A small image VQ-VAE, trained from scratch: encoder activation gelu, decoder widths [64, 128, 192, 256].
Rows from block 0 of the decoder, named by matrix and row number. Rows with one number belong to one channel. Each number is 128 + 24 x the weight over its row's rms, rounded and kept within 0 to 255. All counts start at 0. Numbers have three digits each. After the name is the row's rms in percent of the matrix's.
# convs0: first 3x3 conv (decoder.mid.0.convs.0.weight, 256x256x3x3), inputs 91-97, a 3x3 kernel for each
# convs1: second 3x3 conv (decoder.mid.0.convs.1.weight, 256x256x3x3, transposed), outputs 91-97, a 3x3 kernel for each
convs0.139 094:123122128120140126113139119150129141113086145113133143127119125120145098128105140144134138165086152108151149117113105108147116116126078096141108132141135157095128128097113084139142138175121
convs0.140 097:131150124128168115150158121167148143127129089088108131157131133122143143140110147190145145141189152145128098149154148125130120139130140145110160112150131122115117149135147116149140137144114
convs0.141 098:118120105129140124138157136139090138128095135135130147133138102115133133152142155146143121144146108138116115138144142114061097126109126137115124126130138127143139150134139099066108111130104
convs0.142 102:123126132117130125125138138124129116098132117146147148118133141129123114136113125117120184132115138132098113146121125141130155149127137140118127111143101122116132146129124127208159122151162
convs0.143 248:123125114125132137127138136100121106130148075117080080083131118129116110066128091079123130136134106098096062125117115103151180136155101113125077106108064136123105093089056100075102083118085
convs0.144 100:113128135110138161098131130134149134170109130115158133128142134077182120107158123145113105126138135132116105114122117105105116115137074095125124140117130110160113166160160172122131134144181
convs0.145 111:133122136136128135107121124104153117153136107113135148144123126104138140144129111111174119161107093102129146140123111098122149130108114151129106116101146128112134148187135153119193108112152
convs0.146 091:132115127127087126129103117115138110124135109076120103154154153152133132137127155141075119127173109107140094112136137109128127110098110118132155125149151114155125119133126132101133134090107
convs0.147 105:107125130118113151110126120125123066135127103133110112152108122132160125088134146168156165143137103115107124120109080125132159078082100166113134110120120140107104155115096109153109133129080
convs0.148 091:137126116140137110120154114139129064132128126129131156149115134162156127123149167080094083128146144146161127099146124154145104107138113104111136122126091140134124151136136199174195162145117
convs0.149 106:127139134111150156111119106114134129140117125129136133129145126120125097155114122152094106109156104153121121099095095127152126147089124119132082135114145131125145172169106144104099150129167
convs0.150 107:140130125091171108130141122149123145130089105185150114101144127098166136126112171145128092118117163112124154114163132109156142131105133117109132130147141129152113185098113154135094126191087
convs0.151 091:116144137128158151111139135124090130145144133113118131131145108132083141113134123143125135167098130119123115135122101129092102143123130115132147129129124119135152108139134131208115134145114
convs0.152 098:147139132138145133139132136133129121100134126111107127129141104143144156126135123169147133114114149117129144118117143073083082116085090105137118162124138121123102131101108131159113175183126
convs0.153 086:140140104127106138125110147126096153181114125125099144136110102159160116107117120136142149108189151111123127140104108131089147149140132131104109146165127154121148106138167137095108107139120
convs0.154 098:123139128137123141135154124099185097163084139116143107163121107124127165124165147095101102161107125120131138112135108117143144147135122166095103136128121112125121110153139144096118130152143
convs0.155 095:143129121118106133144116109110127128158120148141103083116137118139131129124124145101141115099138135108126117098120118121106126120142144144147137132150157115135138123084142151157142117171120
convs0.156 096:119160121104125109124131113122120121174116150137134122093131140116126149126117129203092105143138124127136145172192155162223139155131095134098085161120109149118122131233183131198179136129098
convs0.157 093:134130132124154135120155118145102130136112175104134117143119130126165099092116093122127129120134200172135153160164119176079109144113128118125107112119177120127102162155159089132154085097129
convs0.158 091:133131115113125127118127122114113141125150118136125119159119134126153129134119125120135110134107150122144113165131140133167104137116104114108104120154123139120153152123148153139125112103106
convs0.159 091:139129135120082094142144129145114164124099139135119142118179109142121131131112118092125142125131162068158142138155129125147150123121110105110081148125108124133113129135146145163136119121131
convs0.160 098:142148124117121125129112139130104124124089113144083146114130106155103121159124125115156128120107124132111115126110128134117105152146117138119118137113089167142149121146129128113095114111115
convs0.161 095:134154125161147124137121131093157123078192130119118129137132125120158130120120122146140135109167162158089091148126134134099142137147156159125104137108127147110101130103096069031068121133120
convs0.162 107:132159117145137150122147116120130109109139137124110115138130137126148163146140111083085074077123118121084096148176108118124143106127139146119124131110115097133129108104086081105041110061078
convs0.163 092:117156136120138127127128148161132107152087140136132149108152139131136124109094142125133116120158143113145102148137134111093116126136096182164136128133177182132143127128151163118095154130101
convs0.164 095:110142125134146129136127138123114132130132124148118126149160133149195127123169124131159116115162136140136146103138130160162172132088138140147119140182166121124124151168147154180139147115126
convs0.165 097:080108085106126120121122111111127105130166113116120123128134150130183135120097134164140153128118128158149160136128123178137129137136134104132138100089108123132116147149146156142119099148134
convs0.166 097:144149141153140137138131130142121131099101131164156163114155113128172136124144124117080140113064098117073113156169146157178137152166138142108137134129129138095105166120111116097112139146090
convs0.167 109:124134122135134129111119129152128115117144146127125121131135098150130099124133112152127105164141139122141149098163128110151162125152144124108114124125102139127143107155127000203127091112160
convs0.168 095:129106141112125138128146126156097109123136120125133103120143116143132150139139141124155149143175139077117126120153122126129121104088133171126129119110106138131129148079136127058096132083134
convs0.169 096:126134146117142126153156132136130113153168139085095093144120128131124129108116107117119110138099120116135115128121134132147137111129117100118147167170133134126109123128153149153108079055071
convs0.170 089:125140130135113127119133144155107127094092113124116135163128141127110141161114120098153132071087096104104092160128132153120147121122159134085130137160124133143126139141144106156145121134138
convs0.171 094:123131111134135139116133150147161165137139153150138124111139123153178145105129150118156141132134136124094147119145112125190139124185101103144129120169171129143137125150150130168146150149143
convs0.172 095:134133124130138121137131123109125117103104153105130132122168141165154129118160135166116102128128154145124092140084133121124105118093114103115110104151121132118111146136112128107166116121131
convs0.173 095:129103148112134149094122112102119153109088139115166169162150135142154106112121124147136104096134119108180117128160153183172141140159126112116150121119105113152104141155129103152093148138126
convs0.174 090:137162131152125108105125126120116153111192124119131081115151156136137171117116140101107116125190095101123089153126146153113119163134141155138133104146117091146122158142108070124128101169121
convs0.175 094:124163132117128124163183146138109135075138166102111077141095117148136134120103121124111112125129136128147126133158105143139100132155174108130135166108171126124126129119116144126109117120140
convs0.176 096:122108128131090133131209138138106115129135115125158076109156158132112124133105119111165104100170142097097152123091108151163142140074135111141129129116160109125133127105139124124102110125135
convs0.177 087:115139120123170127104127134140120128105137115098133112153116142142130136146126127114132118111118109136124112181115122147098128173125139124117115146170106147121151132146147140015130141124109
convs0.178 091:119100112107103144131145142128051106131169129140121132135147136158172149184134144137124126166196110141132142126121130105175113135125137125114180131134118088103106136117140138197145112159125
convs0.179 096:137148117144161126126154122107137160162138141147090126113138148113162167117092133084112153082168144119089195150160117131114161125144103096162137110188168122142105163147167219189176164220164
convs0.180 091:136121132162130115165138128152100125115149118100106124140133131114143124138190154152146146136132117150139091148119148102085115128144085100116116139120096120102152131140109124129083137023158
convs0.181 093:128141134141109108117150147133108105127121159136119113110153093142176155158131140133146124178172159131125110112167104137181110105131124102147079174146139117148112171121110164133141160133127
convs0.182 099:119120120133129131124149125129130109159092122076172108148110127124182121165148123156125118103125103101138167136126128115119104137108159117128128122157108145095109140107128130118150150086125
convs0.183 093:151131120102120136122131125094124134174157133136151134128174152119111116140139145094155184153139115174131134180139131151096115112101146103128178172113117140126129144107134127134113146119125
convs0.184 106:120115119125128136120102145142147101091172093122137087128184127149157096144086130108147136134138084108139144128106119135092151134115152120153130116137122146118124109108178132097208134146140
convs0.185 088:125140127135147153117108132111134095105159125091096151112144102111187139119117142141146106141131134127125122127115123162157135107106153146084097138120123122093138114134127194101089104117161
convs0.186 088:140138113121127136126114129126141134144157116103149108161133113108134113157140148153114108122142127098141120140111112122159107114162150154139116099145114110094107111117110113198122096101124
convs0.187 099:117135143113139107102135104100133104148130158147130115149143148141143122127140103166127108171133126133121138138169134123166100147156110098130106091119144129103090129109119114123075140136085
convs0.188 095:129131123114120156151183140099109144120088123134131144116128129140112085099098119140142132082100107117099089137148133074085134128124150150109129114164142096163116153131137119194185139209079
convs0.189 100:120129109127121120116124096127077118148169118102107135154170116134091174158149111141111143117157155166129140164156130157135137125134112143105124091187115156112145103148139128173140126116156
convs0.190 110:105131124135127111147155126097129122095188124166090139142147140106134152127134106205119107134148128130135075111126169133155117097139123127121120127150147136127108128151159170122168107182132
convs0.191 089:134132141141125149135105136114148108136135144075137100120135117132146134118141160124161078116118141152134118103108110150137147111077094100085111140124144117128132124139121176151181095087155
convs0.192 101:130137133124149118124135120115139130137134129119093142116128163086134159126067138147136131155158131138146148132102132136121123114102138102162139112155118082108102127126111126055110149077131
convs0.193 089:137121123124150121136134121113151134123153159101095113122131119106131115128116128122116140126135127120177146128156121109153085114124127131171123139118155097136145082168139149149101134107156
convs0.194 084:105121138108189138123094123145135089119127144078112134155128122152052146100119138089083106128104149115146140079128134127126114099131110124097138141174142123105147111103121134237174113144150
convs0.195 091:132123130134187144139113123144125117134063116137167117171112120114182131114125104111131118107106146122147126136142133144122122160135094107150137111120139118120131122111134109038131132134134
convs0.196 090:142141117142205151106098110098103121138151133109159119145152143128132135154150141153151105147108109138137152159144124128083096152112093143158140151144135128114125125162141086110088099099099
convs0.197 103:133153126118120122116116107137157114130152137120141116128109163116127175154179128127117135127140134127086147096108147128142122168150095122136099110148100126126134109105089100143099078095135
convs0.198 087:142145152128155129125116099097094108131160118096141126134136064103147154117130119118171110115150130139167118120171131134149159112140153104144114093148106118155142126150162126124139078094142
convs0.199 094:124135122124117127155122102147114151121183130110143103145159162142131117104120122120132116117110117082109129144137131117129106145100108122145101103138132106118097180115112157078131140142109
convs0.200 094:125121134132154136116142120146153105152171064129152150101132120089097157168153107103148185157197116100082136125129129094119123130120116148127133119142153128106128101166127122111132145135100
convs0.201 085:127131136163119135112120133121126133127108123118118151117109108126106125120125108145117112159060096123102119123131088144121120106100116143129137149170138107138145118132132140147154100153136
convs0.202 095:141113134131119133138162131113119106103100112152116139122150143158154103124114119140131128136119154142131121101108127121090129113164145121129119111128123126141156156064121155128120140126171
convs0.203 095:145112126128132119135145141106107106116111136106122111105126107135153119155128104118102100125147111149105112150127170131115142170134150125116107152074104126129097142114155133085115128127105
convs0.204 095:150143139123139153133167138114160156105120126090125113108161129133120131125142141118146102142106143127091107118089094119123137147156118127142136147134158153122149122123126158127156159159120
convs0.205 112:123117121136178121123093147146142134128051136112153133122141132150116135124122124150151149144096151134127140134109133124146092136102140133126110149120109151124128106111133124077132130141120
convs0.206 091:124140133117123099151119133115130129113167115136144117114105112124114154126130133133135149143227145150170077143123142152157168118162160167136111135168155153155113118137147131131141117130137
convs0.207 098:132141120123170144137150126116129147119088125109146101132110128147132141108127161137103129145158122095128113140118136140111151105162181133133124112166135129121094116157161126142113081147143
convs0.208 093:130137143118104143130125126154163161129178083102107126124160162115137142117137137155124086118169171153139104128164105116141156146142124129127196096123152135108127139104139151105126138146162
convs0.209 103:125120121123110110112115135107141102161138137133104139148115123163174115145124135107170131168146078097131117117117148119154109122088149117144154185127124127115162100120151143169080103170148
convs0.210 098:120131102142117121112156133108137145119121148161135117128146142102143139125114099104108114115161150139095136152140136116118135112111117148151056159138106120089134139120103121109101135113109
convs0.211 090:129141125179162136161141140126117126129154071106150147121147130154133126151146123121159102147160144111126160150173157149153137139131136080131134120116137137124134088082153126160068142180170
convs0.212 089:105131132121183116128113111125135090114147120131146134151171132097116136137148117117172139157061084150156135103154138096115109145116085147124141124104087110114132118124104119122161128100144
convs0.213 102:130126124112142128127140116150124113129117173107132163139120114157142108127117135149136122130169118137123134116131137115157147126123155114117141118094110151098145146053126156032162112089161
convs0.214 091:107136121158177133124135122131104116091177131113123135105120149121157164138140125126130142126142117145118123146140133122149110103122140126105133121155106129149155092116156105173124151130138
convs0.215 093:121127123141118116131129139085128094151118156138117128107120139131147147136135132094135113080125124105087069093134171122122164139156139119149164119119135113145127082128135099084175102167094
convs0.216 092:126129142137154114151152134133105135113100112111165122111110141141183141145141127140141131134152095095159110162150163148130177128162169143146126095152139125120112141150127109096126156120115
convs0.217 092:124122149150120122147112136124122124153167134133141101092098111131155117129112137155127132121092087167146138131102125180183104162118092125153142132131125152138134107173134127185143108143176
convs0.218 096:138117119111056137116093144130133129124178108115116130109136121134139122110144116108149119131136094138116098151160143104114154120093127080147115087139135137128120092123147127081161121136114
convs0.219 108:147156126095088113104133110142097139118166130136149144132112144129149123116110131170137116142093138135125149120110099147110120133128136128156117116112125149138124138061132138134135098152094
convs0.220 100:150135122118151138128127110152073132035184121118108129132130141141162157106130143153113098138147148140149113126102130139130118118144132135118168158100130152116123124134137181142187159090108
convs0.221 097:138139126163154139121146130158114191121126117124129117141140147117159103109147138107136142144136084113130154144198180149193133129119100159119120129150132146092140130153159123132104139143123
convs0.222 091:150129132127129117129141141158129129118154132096129106127115123175149145105145143137110115150158123131139171161125104100119112108139145099124103127145129143180150090128115214154093176120116
convs0.223 096:124128123119122095118154132100138125094132132144135138172118141125112095122056112103112122129194135112128123115095125105139163145150127163088137118125127116132126094125141200162162132127140
convs0.224 092:103126133121131124132116125132112109074132138119140153128152139123144119115144132100124104126125160147117150136097140113078129140143128147140122081137141157099124140121149167090154147137133
convs0.225 110:119121103124139122113101139129139130148140125141153125121126125128162094156130112126153137149088109111125102131122124086104126139136132130132121136129126101128114144133139149042106118107103
convs0.226 093:129126131116130104118130114161148088111157170160115149130133133106128128101130105121096130163141115138136105116114121170186096121135125100114117129135109114108117111134141152160153136140120
convs0.227 106:123126126127140121112111124157117149144147104124117143145117119106158117126128109132164155200000124110170113134116130142117120140130132121111156147142110108143148129162129146107144145134155
convs0.228 095:141142147136160142136133139131112137115094124138138132139128140140158127122123147140117110154074146140108132120128138129148125141152118111101135134145119132124113140167140135240127112140111
convs0.229 097:123137125128130116132128129127142142128159107118130143122139151117152132116123086103119104111118118131132101146117143121077073124095126103131146178130149137100133089082153111072097070086124
convs0.230 092:119127127122134112138127128146129161138148107106148146162133127121138154126106140142123116138167133135162100154101122135161131103154146142094113143166137156177114161130113160172135140080124
convs0.231 113:135132116121114095134120123108087147124118138123134123111131145123172130136094154121140104170117131104144130118094133106154119166130116090148101109125130169121125127130124110151080136125153
convs0.232 090:115135115114122136144147160144118109141117134157111128145137111132130132130133111144158116140096110150133124112117131120107153114078128097110120137137127096118136113140083179255150127153112
convs0.233 264:122128135122136130118138132119096114100106134049092127127126127114154117102120071086095092084113142058104129096132126140151118117097130098091095080098131116079143083100074069115071103067075
convs0.234 099:137165131146120149142114128127107108114143138172154108103108104119109114102144114138091142139125117081129143144115152115153130130133129143162164104124104139125081122143165103055121105059164
convs0.235 090:132112138132151145160166131151137136130135108144099134125154118130117091123107134108122136130105171136101136109086149081092154133153180097173068099139118125153117124129124143105052134187137
convs0.236 095:122129122139128102121119114131121090088159127118116125107077133129112127148133128133124115137146081128133143113127127136141115145124114130122117142129146136119148136108122156127166111121110
convs0.237 100:137138121119132130129145119116116085114138129106122101133104137093107108135138123110115110183151086108124125103125120089106106144152111139133108129139120141145125139151135102092138138130109
convs1.139 099:138095148154122164150117142110121090117108100169169100149155174193167155136135153116099143098134119077163147130139168132107126116129111155071145129114152149132124161116129108108109097155119
convs1.140 093:094148135120141140152105126134117109141104123157083098114108142145116122095157120145131083109106078126152109088115106121111141123090056080089128115086126116140126142126135126147156155099122
convs1.141 109:168150170151129153129144122126119133171169125108137146152132086152176173162158156131113105099086120117118136125151121117140100169153113129138125113165138161145110130151140136131131106140131
convs1.142 096:161151142131151132134114135111078111108102092114114132150160163131180178116103128126105108155114167135187094107149117083132084138161112110103169112134169126123149143141126130115145116113097
convs1.143 060:135136112145094143123086123120121139156123118094089151110123127098137106114124079161161123157146161111127117141141099133106156137109118136143114128173139130125116149144126127193110151123149
convs1.144 101:104124111114119123106124151141088111086104047082135091132106137153140118143110158151155152144146146145132156113146114112113116120117128086121117106150123096170152115122134118101098131118150
convs1.145 129:160121126119143096121121140127129128119130134124164114106107130047132106091153142126161111137126135169111129151099110164138120148140128093154142135172160137093153119118156092129127101112109
convs1.146 085:119106139150152106161101137107183142113105114134149117126135128089134136145143118151109136144115153087103099124125170171102183143102141108153130074119123095161098115148106113131114132130141
convs1.147 099:135109107155156129125119139154138112136129122153169151154158153132144132119141120120114111085089141114134146121158121135169139091125120161124107193123170132120124146149142191185154133143135
convs1.148 089:158114138170096121106119135139103111131114157119145137114165170150123142111153156121116118136104154107177143098092118121120096175121150152129116194146164101110231128139113146109129100136097
convs1.149 116:096135119113114096116119130101152170110089120121124148162121106121115127160143123123116131135162145133182169138148123167105116138149181153090148138106107128148127131157127118105076107141152
convs1.150 111:145096112125114105137130119131107128105110112105122126090094140105135130080159134133159162120112148166110133129131122123106103157134111070115090156132083144152105132128173124124116139087124
convs1.151 135:134137111121137165113110132140093136115112112125121136140139128155198179170141140124119100108086166127120132116130140178112117159145149118098091104161100103156100125162109118162128117140112
convs1.152 099:111162126170116127119136118152142132091116108138119090136143118150140105106089098098150121149160162157159098166122122179159126122128128172160128138150119117176161101125131118132103150135142
convs1.153 108:109134126131111116126137131126124089132129114090152148157131119115067123145129136136117143123086077130156143152175127121122139116160115109130126124119133140102116162087102111114090114158130
convs1.154 118:130153109136115117138155132114123167145087104148122106094094109080110098156133112122157115119139124143132127134135133122125143116147117125159102114100082116198123143115163158119109101088124
convs1.155 087:105122098143105119104128121120161113095104142130144128121132135112100100087093124151155147125128124149146150137122129144117106121135120152103110108089108088125083142115124126087120080085107
convs1.156 123:139123114139163114153139127110114138156137110134148146119150124170183156159127151142103151115114117092133119100133125089100090120051110131104121117137120157177164150128077110155122139139144
convs1.157 100:099129144151115137129134135100132132101143159101122100155131143163153160141141119112098135115165169134127102111127110143161105126180090108074113109135129095107110140137118136147149160097116
convs1.158 116:077144164136107091145150145100109107112141126134170129129088116116178116138135126158113130102177162166170174130140151115181148098175122112106115172097145099141149163127137128147194091130121
convs1.159 090:150133135138103118121137097094115123128168118129128152160122100093081162170125155140127159139170132129125134122088117130133136157139116135159148170103116103137116142097139112105151110134159
convs1.160 118:076123122130119124133098112158137167147119125109116142109095107147093106152141098139139147121113132137084165126130154144148129120177157106146088134098092118112073145123108134123119109102127
convs1.161 110:133190105120094117151144115077116093138150161138155122141122120156152129118112141117099123085115108083123124116128126133127119140138123138129109127125130149105118089123153149159133117128122
convs1.162 106:152143137083121119108121117111094118141111138090127148122105159134145110123066095145155113151156126182163125142151107139145120119152100135100150164139128136130127145154132151128117151153110
convs1.163 100:125095141140171159157157172069085083108080083151064096140137130147142153086132161105112128144149111124135129098116128127138096124129117105062119088077105072094139155142171163115107111120128
convs1.164 076:097141102111123124128119097094074098152080102121104152180145162133138092115104124158114139137131152116118175139116108112086123135123133157150156127110123141071097144152128165132108149172117
convs1.165 090:124192148137157158161133182095084106151132119104124133083113090162093089101130123130125104103083132113094117119136120082124105080119109196170169169135175159161137121145152113108131143102132
convs1.166 091:135142152154131126166132130108116102126164139121127115142100110175124139112111120149092130136143107096144155129106146150102128140143164149083116173130169122147121148163143144171158107099132
convs1.167 102:095127126076138128141117168167104106112099146104121137144116141140140118126111135097117105041076145087083121082164150116138145145144141138125134206162158168138151131102167107109114114111119
convs1.168 111:126140122125106119116157145141118108098106079086123115091094096131152186090111143154153143152121121149155127118102187160140163145191134143090113163124154128156130129106103148133122151171125
convs1.169 112:102132102163142110126141132128146134108133133114115137193164163155128136148122086174150154139151147141186153100131130144121127116127137131116165108096125125167148130133097145164127113134119
convs1.170 094:131128111125091120158178199120135165140115142114157133118148089112111095126083122111122111201171170168150146099102097116139094106104099092104114124126108140174118123084120119141126160119111
convs1.171 086:147129118134110124166127127126108117134104121137091104103136105156139101095146111130151143135164136128190135122131143113128111180112158137081149106090145116148125092126134123107136126092116
convs1.172 101:097098133128117079135099115121117118119072105174161146131126137073144126132109121094156129114149155133086114095126114133128129158149114207147147182094147139121172139142092130114172157144099
convs1.173 089:132135122104110145125153135101117141122084145159168106175139135157158124122135121144119117161139150153124121163078144122089117115133095148171152145108125131107154125153169131135134130148098
convs1.174 096:116109128137147114133111126163124144153120110136133159083135111120117133154159148130116150118100152183151151138111160129135125175114157124103088122132144157115107149152154166156108143135132
convs1.175 111:168160119121096117091105097135110149131123147121102104153126119128165135121138142161134115133152140093186164107150196163165135118099135122149165150107179102150142130105070129114119116128112
convs1.176 098:143163103160111168120088129109089131139109120167143114140153120122081142102151152139116165106087102104118128163190139164096136121108125114099131168093109125084146140115144143168153178151165
convs1.177 112:158096085092169110095126108155123132109058146142152104161163145122119102145125101116099142112093140131146188118087122123191106127130094137139077139132094134118121118125165125108109120137128
convs1.178 083:105095124166154121136149141124104096152166140115139073132097136144076101102132126136156138100103156136181142127180088111129123115101158102128149130136132164118152142158134065064134147110102
convs1.179 094:137131118096105117098143120120124121123091139122117130091126097126144099136101129135152110124117119144122105128133182137161170088142140155115122113095128122077117133132139108127173159156151
convs1.180 101:123088115070104129097125131118151151122137144112123122132139106178132146169148102108088089130119098079153092111155129124161121102136137129138157149118174130127141112121123128137136119158139
convs1.181 080:110118149124110115106057115120144156102148112145177110120090113132117128139141119135113074131136101157180118142146124136163138162145103141101111118099115194133121167098139128127124127138116
convs1.182 114:149137142139103112170109106111126153118118117132100212126081067148129127146134089119135115158109150126115143146153118147121063102148160132206123123115113143087125114132156139113127118151179
convs1.183 140:095131121111116103127102158126109096103083094102107087123101127101124139117081164131129112190145131127110074122116137137126095120128158144099118153132111112135123137123118144095121163122138
convs1.184 102:117103109118134130113163135144104130110156124141130123126115092110120092136128073108156103123133138122098139163173150113114119178158121129154094133122118121075106111149140140124147094114124
convs1.185 069:120102113163121163142152154118105126155125123094129115106134121133077144134136113141126124155115105142181102103134131146134085116128083115141139144168137150168129144110148078144120111139147
convs1.186 095:137138141113160146123089128128085134143105122142074140145125121149089152118116099144106090113101148112143119089108128103085124152116115165156184094166147120172144139132156103125148116134145
convs1.187 097:144132137151135130157094112127128129133109079136133114149072117098057080158089111134159136130167122121178127114127118141151092162133132156114133118106118118144169138146151135169155147158118
convs1.188 100:163141154136165128113113153148126125160208199136142123158186115158129110151163119121214151148109138144134123129135143131116087152106149159153148109098150118127153101109112119129107144145136
convs1.189 116:145171169137166129119121148153119139149168125116143140143121125126106146148136105139141109145145124084149133120112159106115113118135125086091124147172123130117117132100145176158139149122110
convs1.190 102:137152136127126116149151145149134172142138150154125151120110121137135092155171086110084115135096142135053115122132131114141138145139134110165118107105110133047067136099128159142128120113140
convs1.191 076:114069082203162122136126133125094169099121142126135154117152142137149102146086097108152133123138123153125121133115104145171062087132125146121112106138150104161150137127119102099105057109128
convs1.192 105:109142127123126142102087120115139108115099124120108121119123110122131141154162128104162147104124109106105120106136132143139166091073115162146151135121180186141159098107158088106125093107120
convs1.193 070:093091122069118123106086103121138136146147141118146093114103106148099105127135115090147078087096112117122133102146111114174143126142119143113121159111133172125111091125166117103169106071115
convs1.194 097:123110115122140117134127133123105150149092159118142121124104142072156109142115133137182130127162137163160128140119133147161104172150163114131142122098122135153166142114128129074135113129113
convs1.195 103:118137167158097142128123135074112133110122079135128133161167148152148132109111084164168125129172137142124142134136100120107153101162095133100132160113134094140130120138107220135117145149122
convs1.196 097:129108084118130097100131107140132146104109113110132117104117183098122110127122133139140147140112129141165117141117109134174113132171136114109110135128155122127091163117131126091136107157124
convs1.197 113:146154115127095133129117156101096113123112161111058106080136144116146142079100120172144148098129137097126155097119106152104111106122138141109155140108125133174181114133164169164149130162160
convs1.198 072:149153119100125129130138143130108129133121122096155114081124146146138119129137102117100155157135123125135178116104116096100112125135128101146113168135166152146103155135141128113143101137120
convs1.199 099:077105128114125132108120124100116086100108117128141121157132164149166155110126163095106146150158129105148153136116135137099112142122136123113115132121114123132131108091123129104176134132138
convs1.200 103:129118107141109141123130104132135095122142109110080105134152143100133187134124126153128185147118117158136142134130176155085091140099128118102103154150148122138084103101131107101131090081111
convs1.201 104:117122138150147161121116141101109104142118149118111124118146135132082140156137118148128119130148163103170164123139143109103134126126112142092093084108112134132140097175138150139127152168104
convs1.202 106:162163117182167127164145141128137137150175180108168157176135141134113095133093124125153139090108128160144163103130129129136095101113135114133118140139152114116150168173122124125104105118112
convs1.203 090:163145151150124108106146157089136152127160146128162163137142122187175162131143126139142108177095146148134133125121157165105077133099098122160143168171121146173125155149127098163136113126116
convs1.204 095:126145123133163154174123123097115118140129186145121056126100133068111078069097127132136154149128160107146183166139120165085114148126142179131134108134138149141122115139136148125116119106117
convs1.205 125:089065094074118113097109121138105146153148124131182142105089151102158077137128135118097117113123068131122109141111118111176118126122149102140127131126094167157133142135151123174119090136136
convs1.206 074:096130133139108141130095111151140137152133134111133124123119112139157101139097121103104102149086039104097132087060075130101127074126139116128152140148128113144123149131150107159155111126107
convs1.207 086:141137153165123119145135136143122125118115115140118088123152169107151174124166134159130130103108097137144116128165109137112117134122160139082129162150190119134166135138109146116128144107115
convs1.208 084:119111149139124131115087112099157093123107117136123091112121140098124097151126114153088154185155119138124151082102112119112103142125103122121156140126140173130098099106150119138137149138142
convs1.209 114:137152139135152118141137128118107149119094134109094127169115136124129109082142151150130120105099091100104152152148113143096132136129115057135129142118137157103118112121128107130140109089134
convs1.210 094:127105129114122146124145124122074093126149124119101070161164134143136154164083072151180140151160118171207179094158138090128130114086080173105138131108092155160110125137116150105125177144128
convs1.211 072:145142152123111122122058103133138157137116147114128108155133088105095111130121150143111138084085101111160135136125139157141133116169136142181148124141107155177164098128107154128127120148120
convs1.212 104:105167146127127151120112156089115142167168141158173109133134151124135088103118075099105095156123140112129095161162131111163123115141137128123093121109155127134181097126130123147142143165134
convs1.213 109:171151167134155140121114136122141100107148098135135112120086087152106073158119102111145091109117133112110115099126127146117139118164137116157101202156155157115110158129134154144120146188136
convs1.214 115:135162112149147146129160159103086140138126157092117124106127099111176145084151091122122149154165142136173185124090116138140149126124116131132112111177140139143118083100121154152168140135163
convs1.215 096:104126140116106139122122170128153127088129132121130127145102149120125121095125095119129160160158141158123111122151156134116102144096117122084120141131143151147166144107122148119144128160116
convs1.216 082:136108080092067146139131154135143140126145146122096113141119111133100108161074130171137117134106131127140134099141128130130137134110152140127205121103140141133149134095139124117101141129095
convs1.217 083:137120156135171152161130186138141129158190098148126111094107135148096141134144128133143126108106124113166148149089123157106084095135101109136130122126143149120149125124162157156099148087084
convs1.218 093:110112110096134120177180113136118119114177134138172123126098092152097110122128098142112121094160148145172121123157135173146131156129132134098157103111199125095148098077151139134123102168144
convs1.219 103:120157135167114110076131149096139127104096130135104120143127122134139127202184155150093103116124098125132117141141128127118120138104121136125144149169143133166156139166148110158123065130140
convs1.220 110:164128135169146140170118119128119146132116143109127129149133133058123071089126111130111121129102123142113160090116090126116135104119085095150098101129104099088121119112119110127132126104134
convs1.221 106:105111109179160116141129095096132120053079084131120118154181138142152183131147127146122112116122095097164129147126142120103123121096146140148158100150147112149150171176141163148095132110134
convs1.222 086:103117133153123100141091131097123125193140077113134109103148123001055111116142111095147125130132084158181178145113131173134137143136145169122110111137135080130127136116129142101073133110172
convs1.223 107:136115138169144116139152119128111133145107051118160137138110177160116126118145138157098166133115103130108126126141122109120097121139136116166157186187156173154134109103116134125142117118113
convs1.224 095:109079094115099115146138157140089167113089140112104138119104120085173140141117162140126085129160138114138142143098115159133124111104123153126156151114115148165167111080136106135135150112102
convs1.225 115:146152159103120106129118083117135158095085128110087118143112096120147123150146134131162142123144146129123110113108096118082130148118152190183158135144126165128137132112143124140141152149143
convs1.226 106:143121102164129095105089146103097120155090117152084104138213137103156152122174164147136130141129134157142146127111110132115122126085149130146160122143175118153160115152150117103125081118170
convs1.227 139:151110121095069086103106128099133132121181134098094104106090114160136166116153150115102125088066090082108106108120117067132123110108149086140108105175146138158117103146114152221130133147088
convs1.228 114:090153094143105136128105156103121151120167102121138086123161139104095090148080110149129137163082102167146100112104126105064129151119109141107112136134102098144113101117119147089118122112110
convs1.229 093:106101081160122125126143125088150104118120098069104098143124159163099153112090109170159110154224137153185138089118111103108119122131114132126114129126136135143110132125153123139138123168139
convs1.230 084:091104125129122106137104115066149101101119100157162114151157147128159142190137096131172154097110142168127138081139098109154114111162080100081121152101101135132146131128146113139137131130147
convs1.231 126:155117129120114128101165146130159141142171132124171095091100123108124178078116162157129108131099117175089140138152131144120151136123157115146161129136088154148137114122138143107132086102130
convs1.232 102:152108112173131159131117156131120123141135075146157131130113128109087096161120114174143163112120142138162190136086125139135191144119170114133154130141135150153183095132150124096128116118113
convs1.233 050:127127152119153143126137149131144124140163138107149088151139103100120075136096130120151125176136151114121138158138158120098109106156111084123139131149113131098136074115146115113147106117146
convs1.234 094:130131130109103111171130094124072137135154117164126115099107152102152153169123131149119146130140138132125139084101095102094133120115173107123128158129149137130146154157125161140099131103150
convs1.235 093:134119130123155125103065090127137124135133169158090132169101118159157143112153092121077126142118137076106132094134154130130153153123168133119117129134157140097077108119118122141108118101112
convs1.236 080:124108178123135133099119158146144148105163129125155118106147085096137081103096131055069126158091093161117148123099101137115117125129139129128110156127080129111126164135156139107114134114131
convs1.237 115:122087147138105142135131138134162155147128114119195116152110141165157138151130162112131204133113151143131167120083188113106164108107154119105093143157098149154052132105115127082104144127145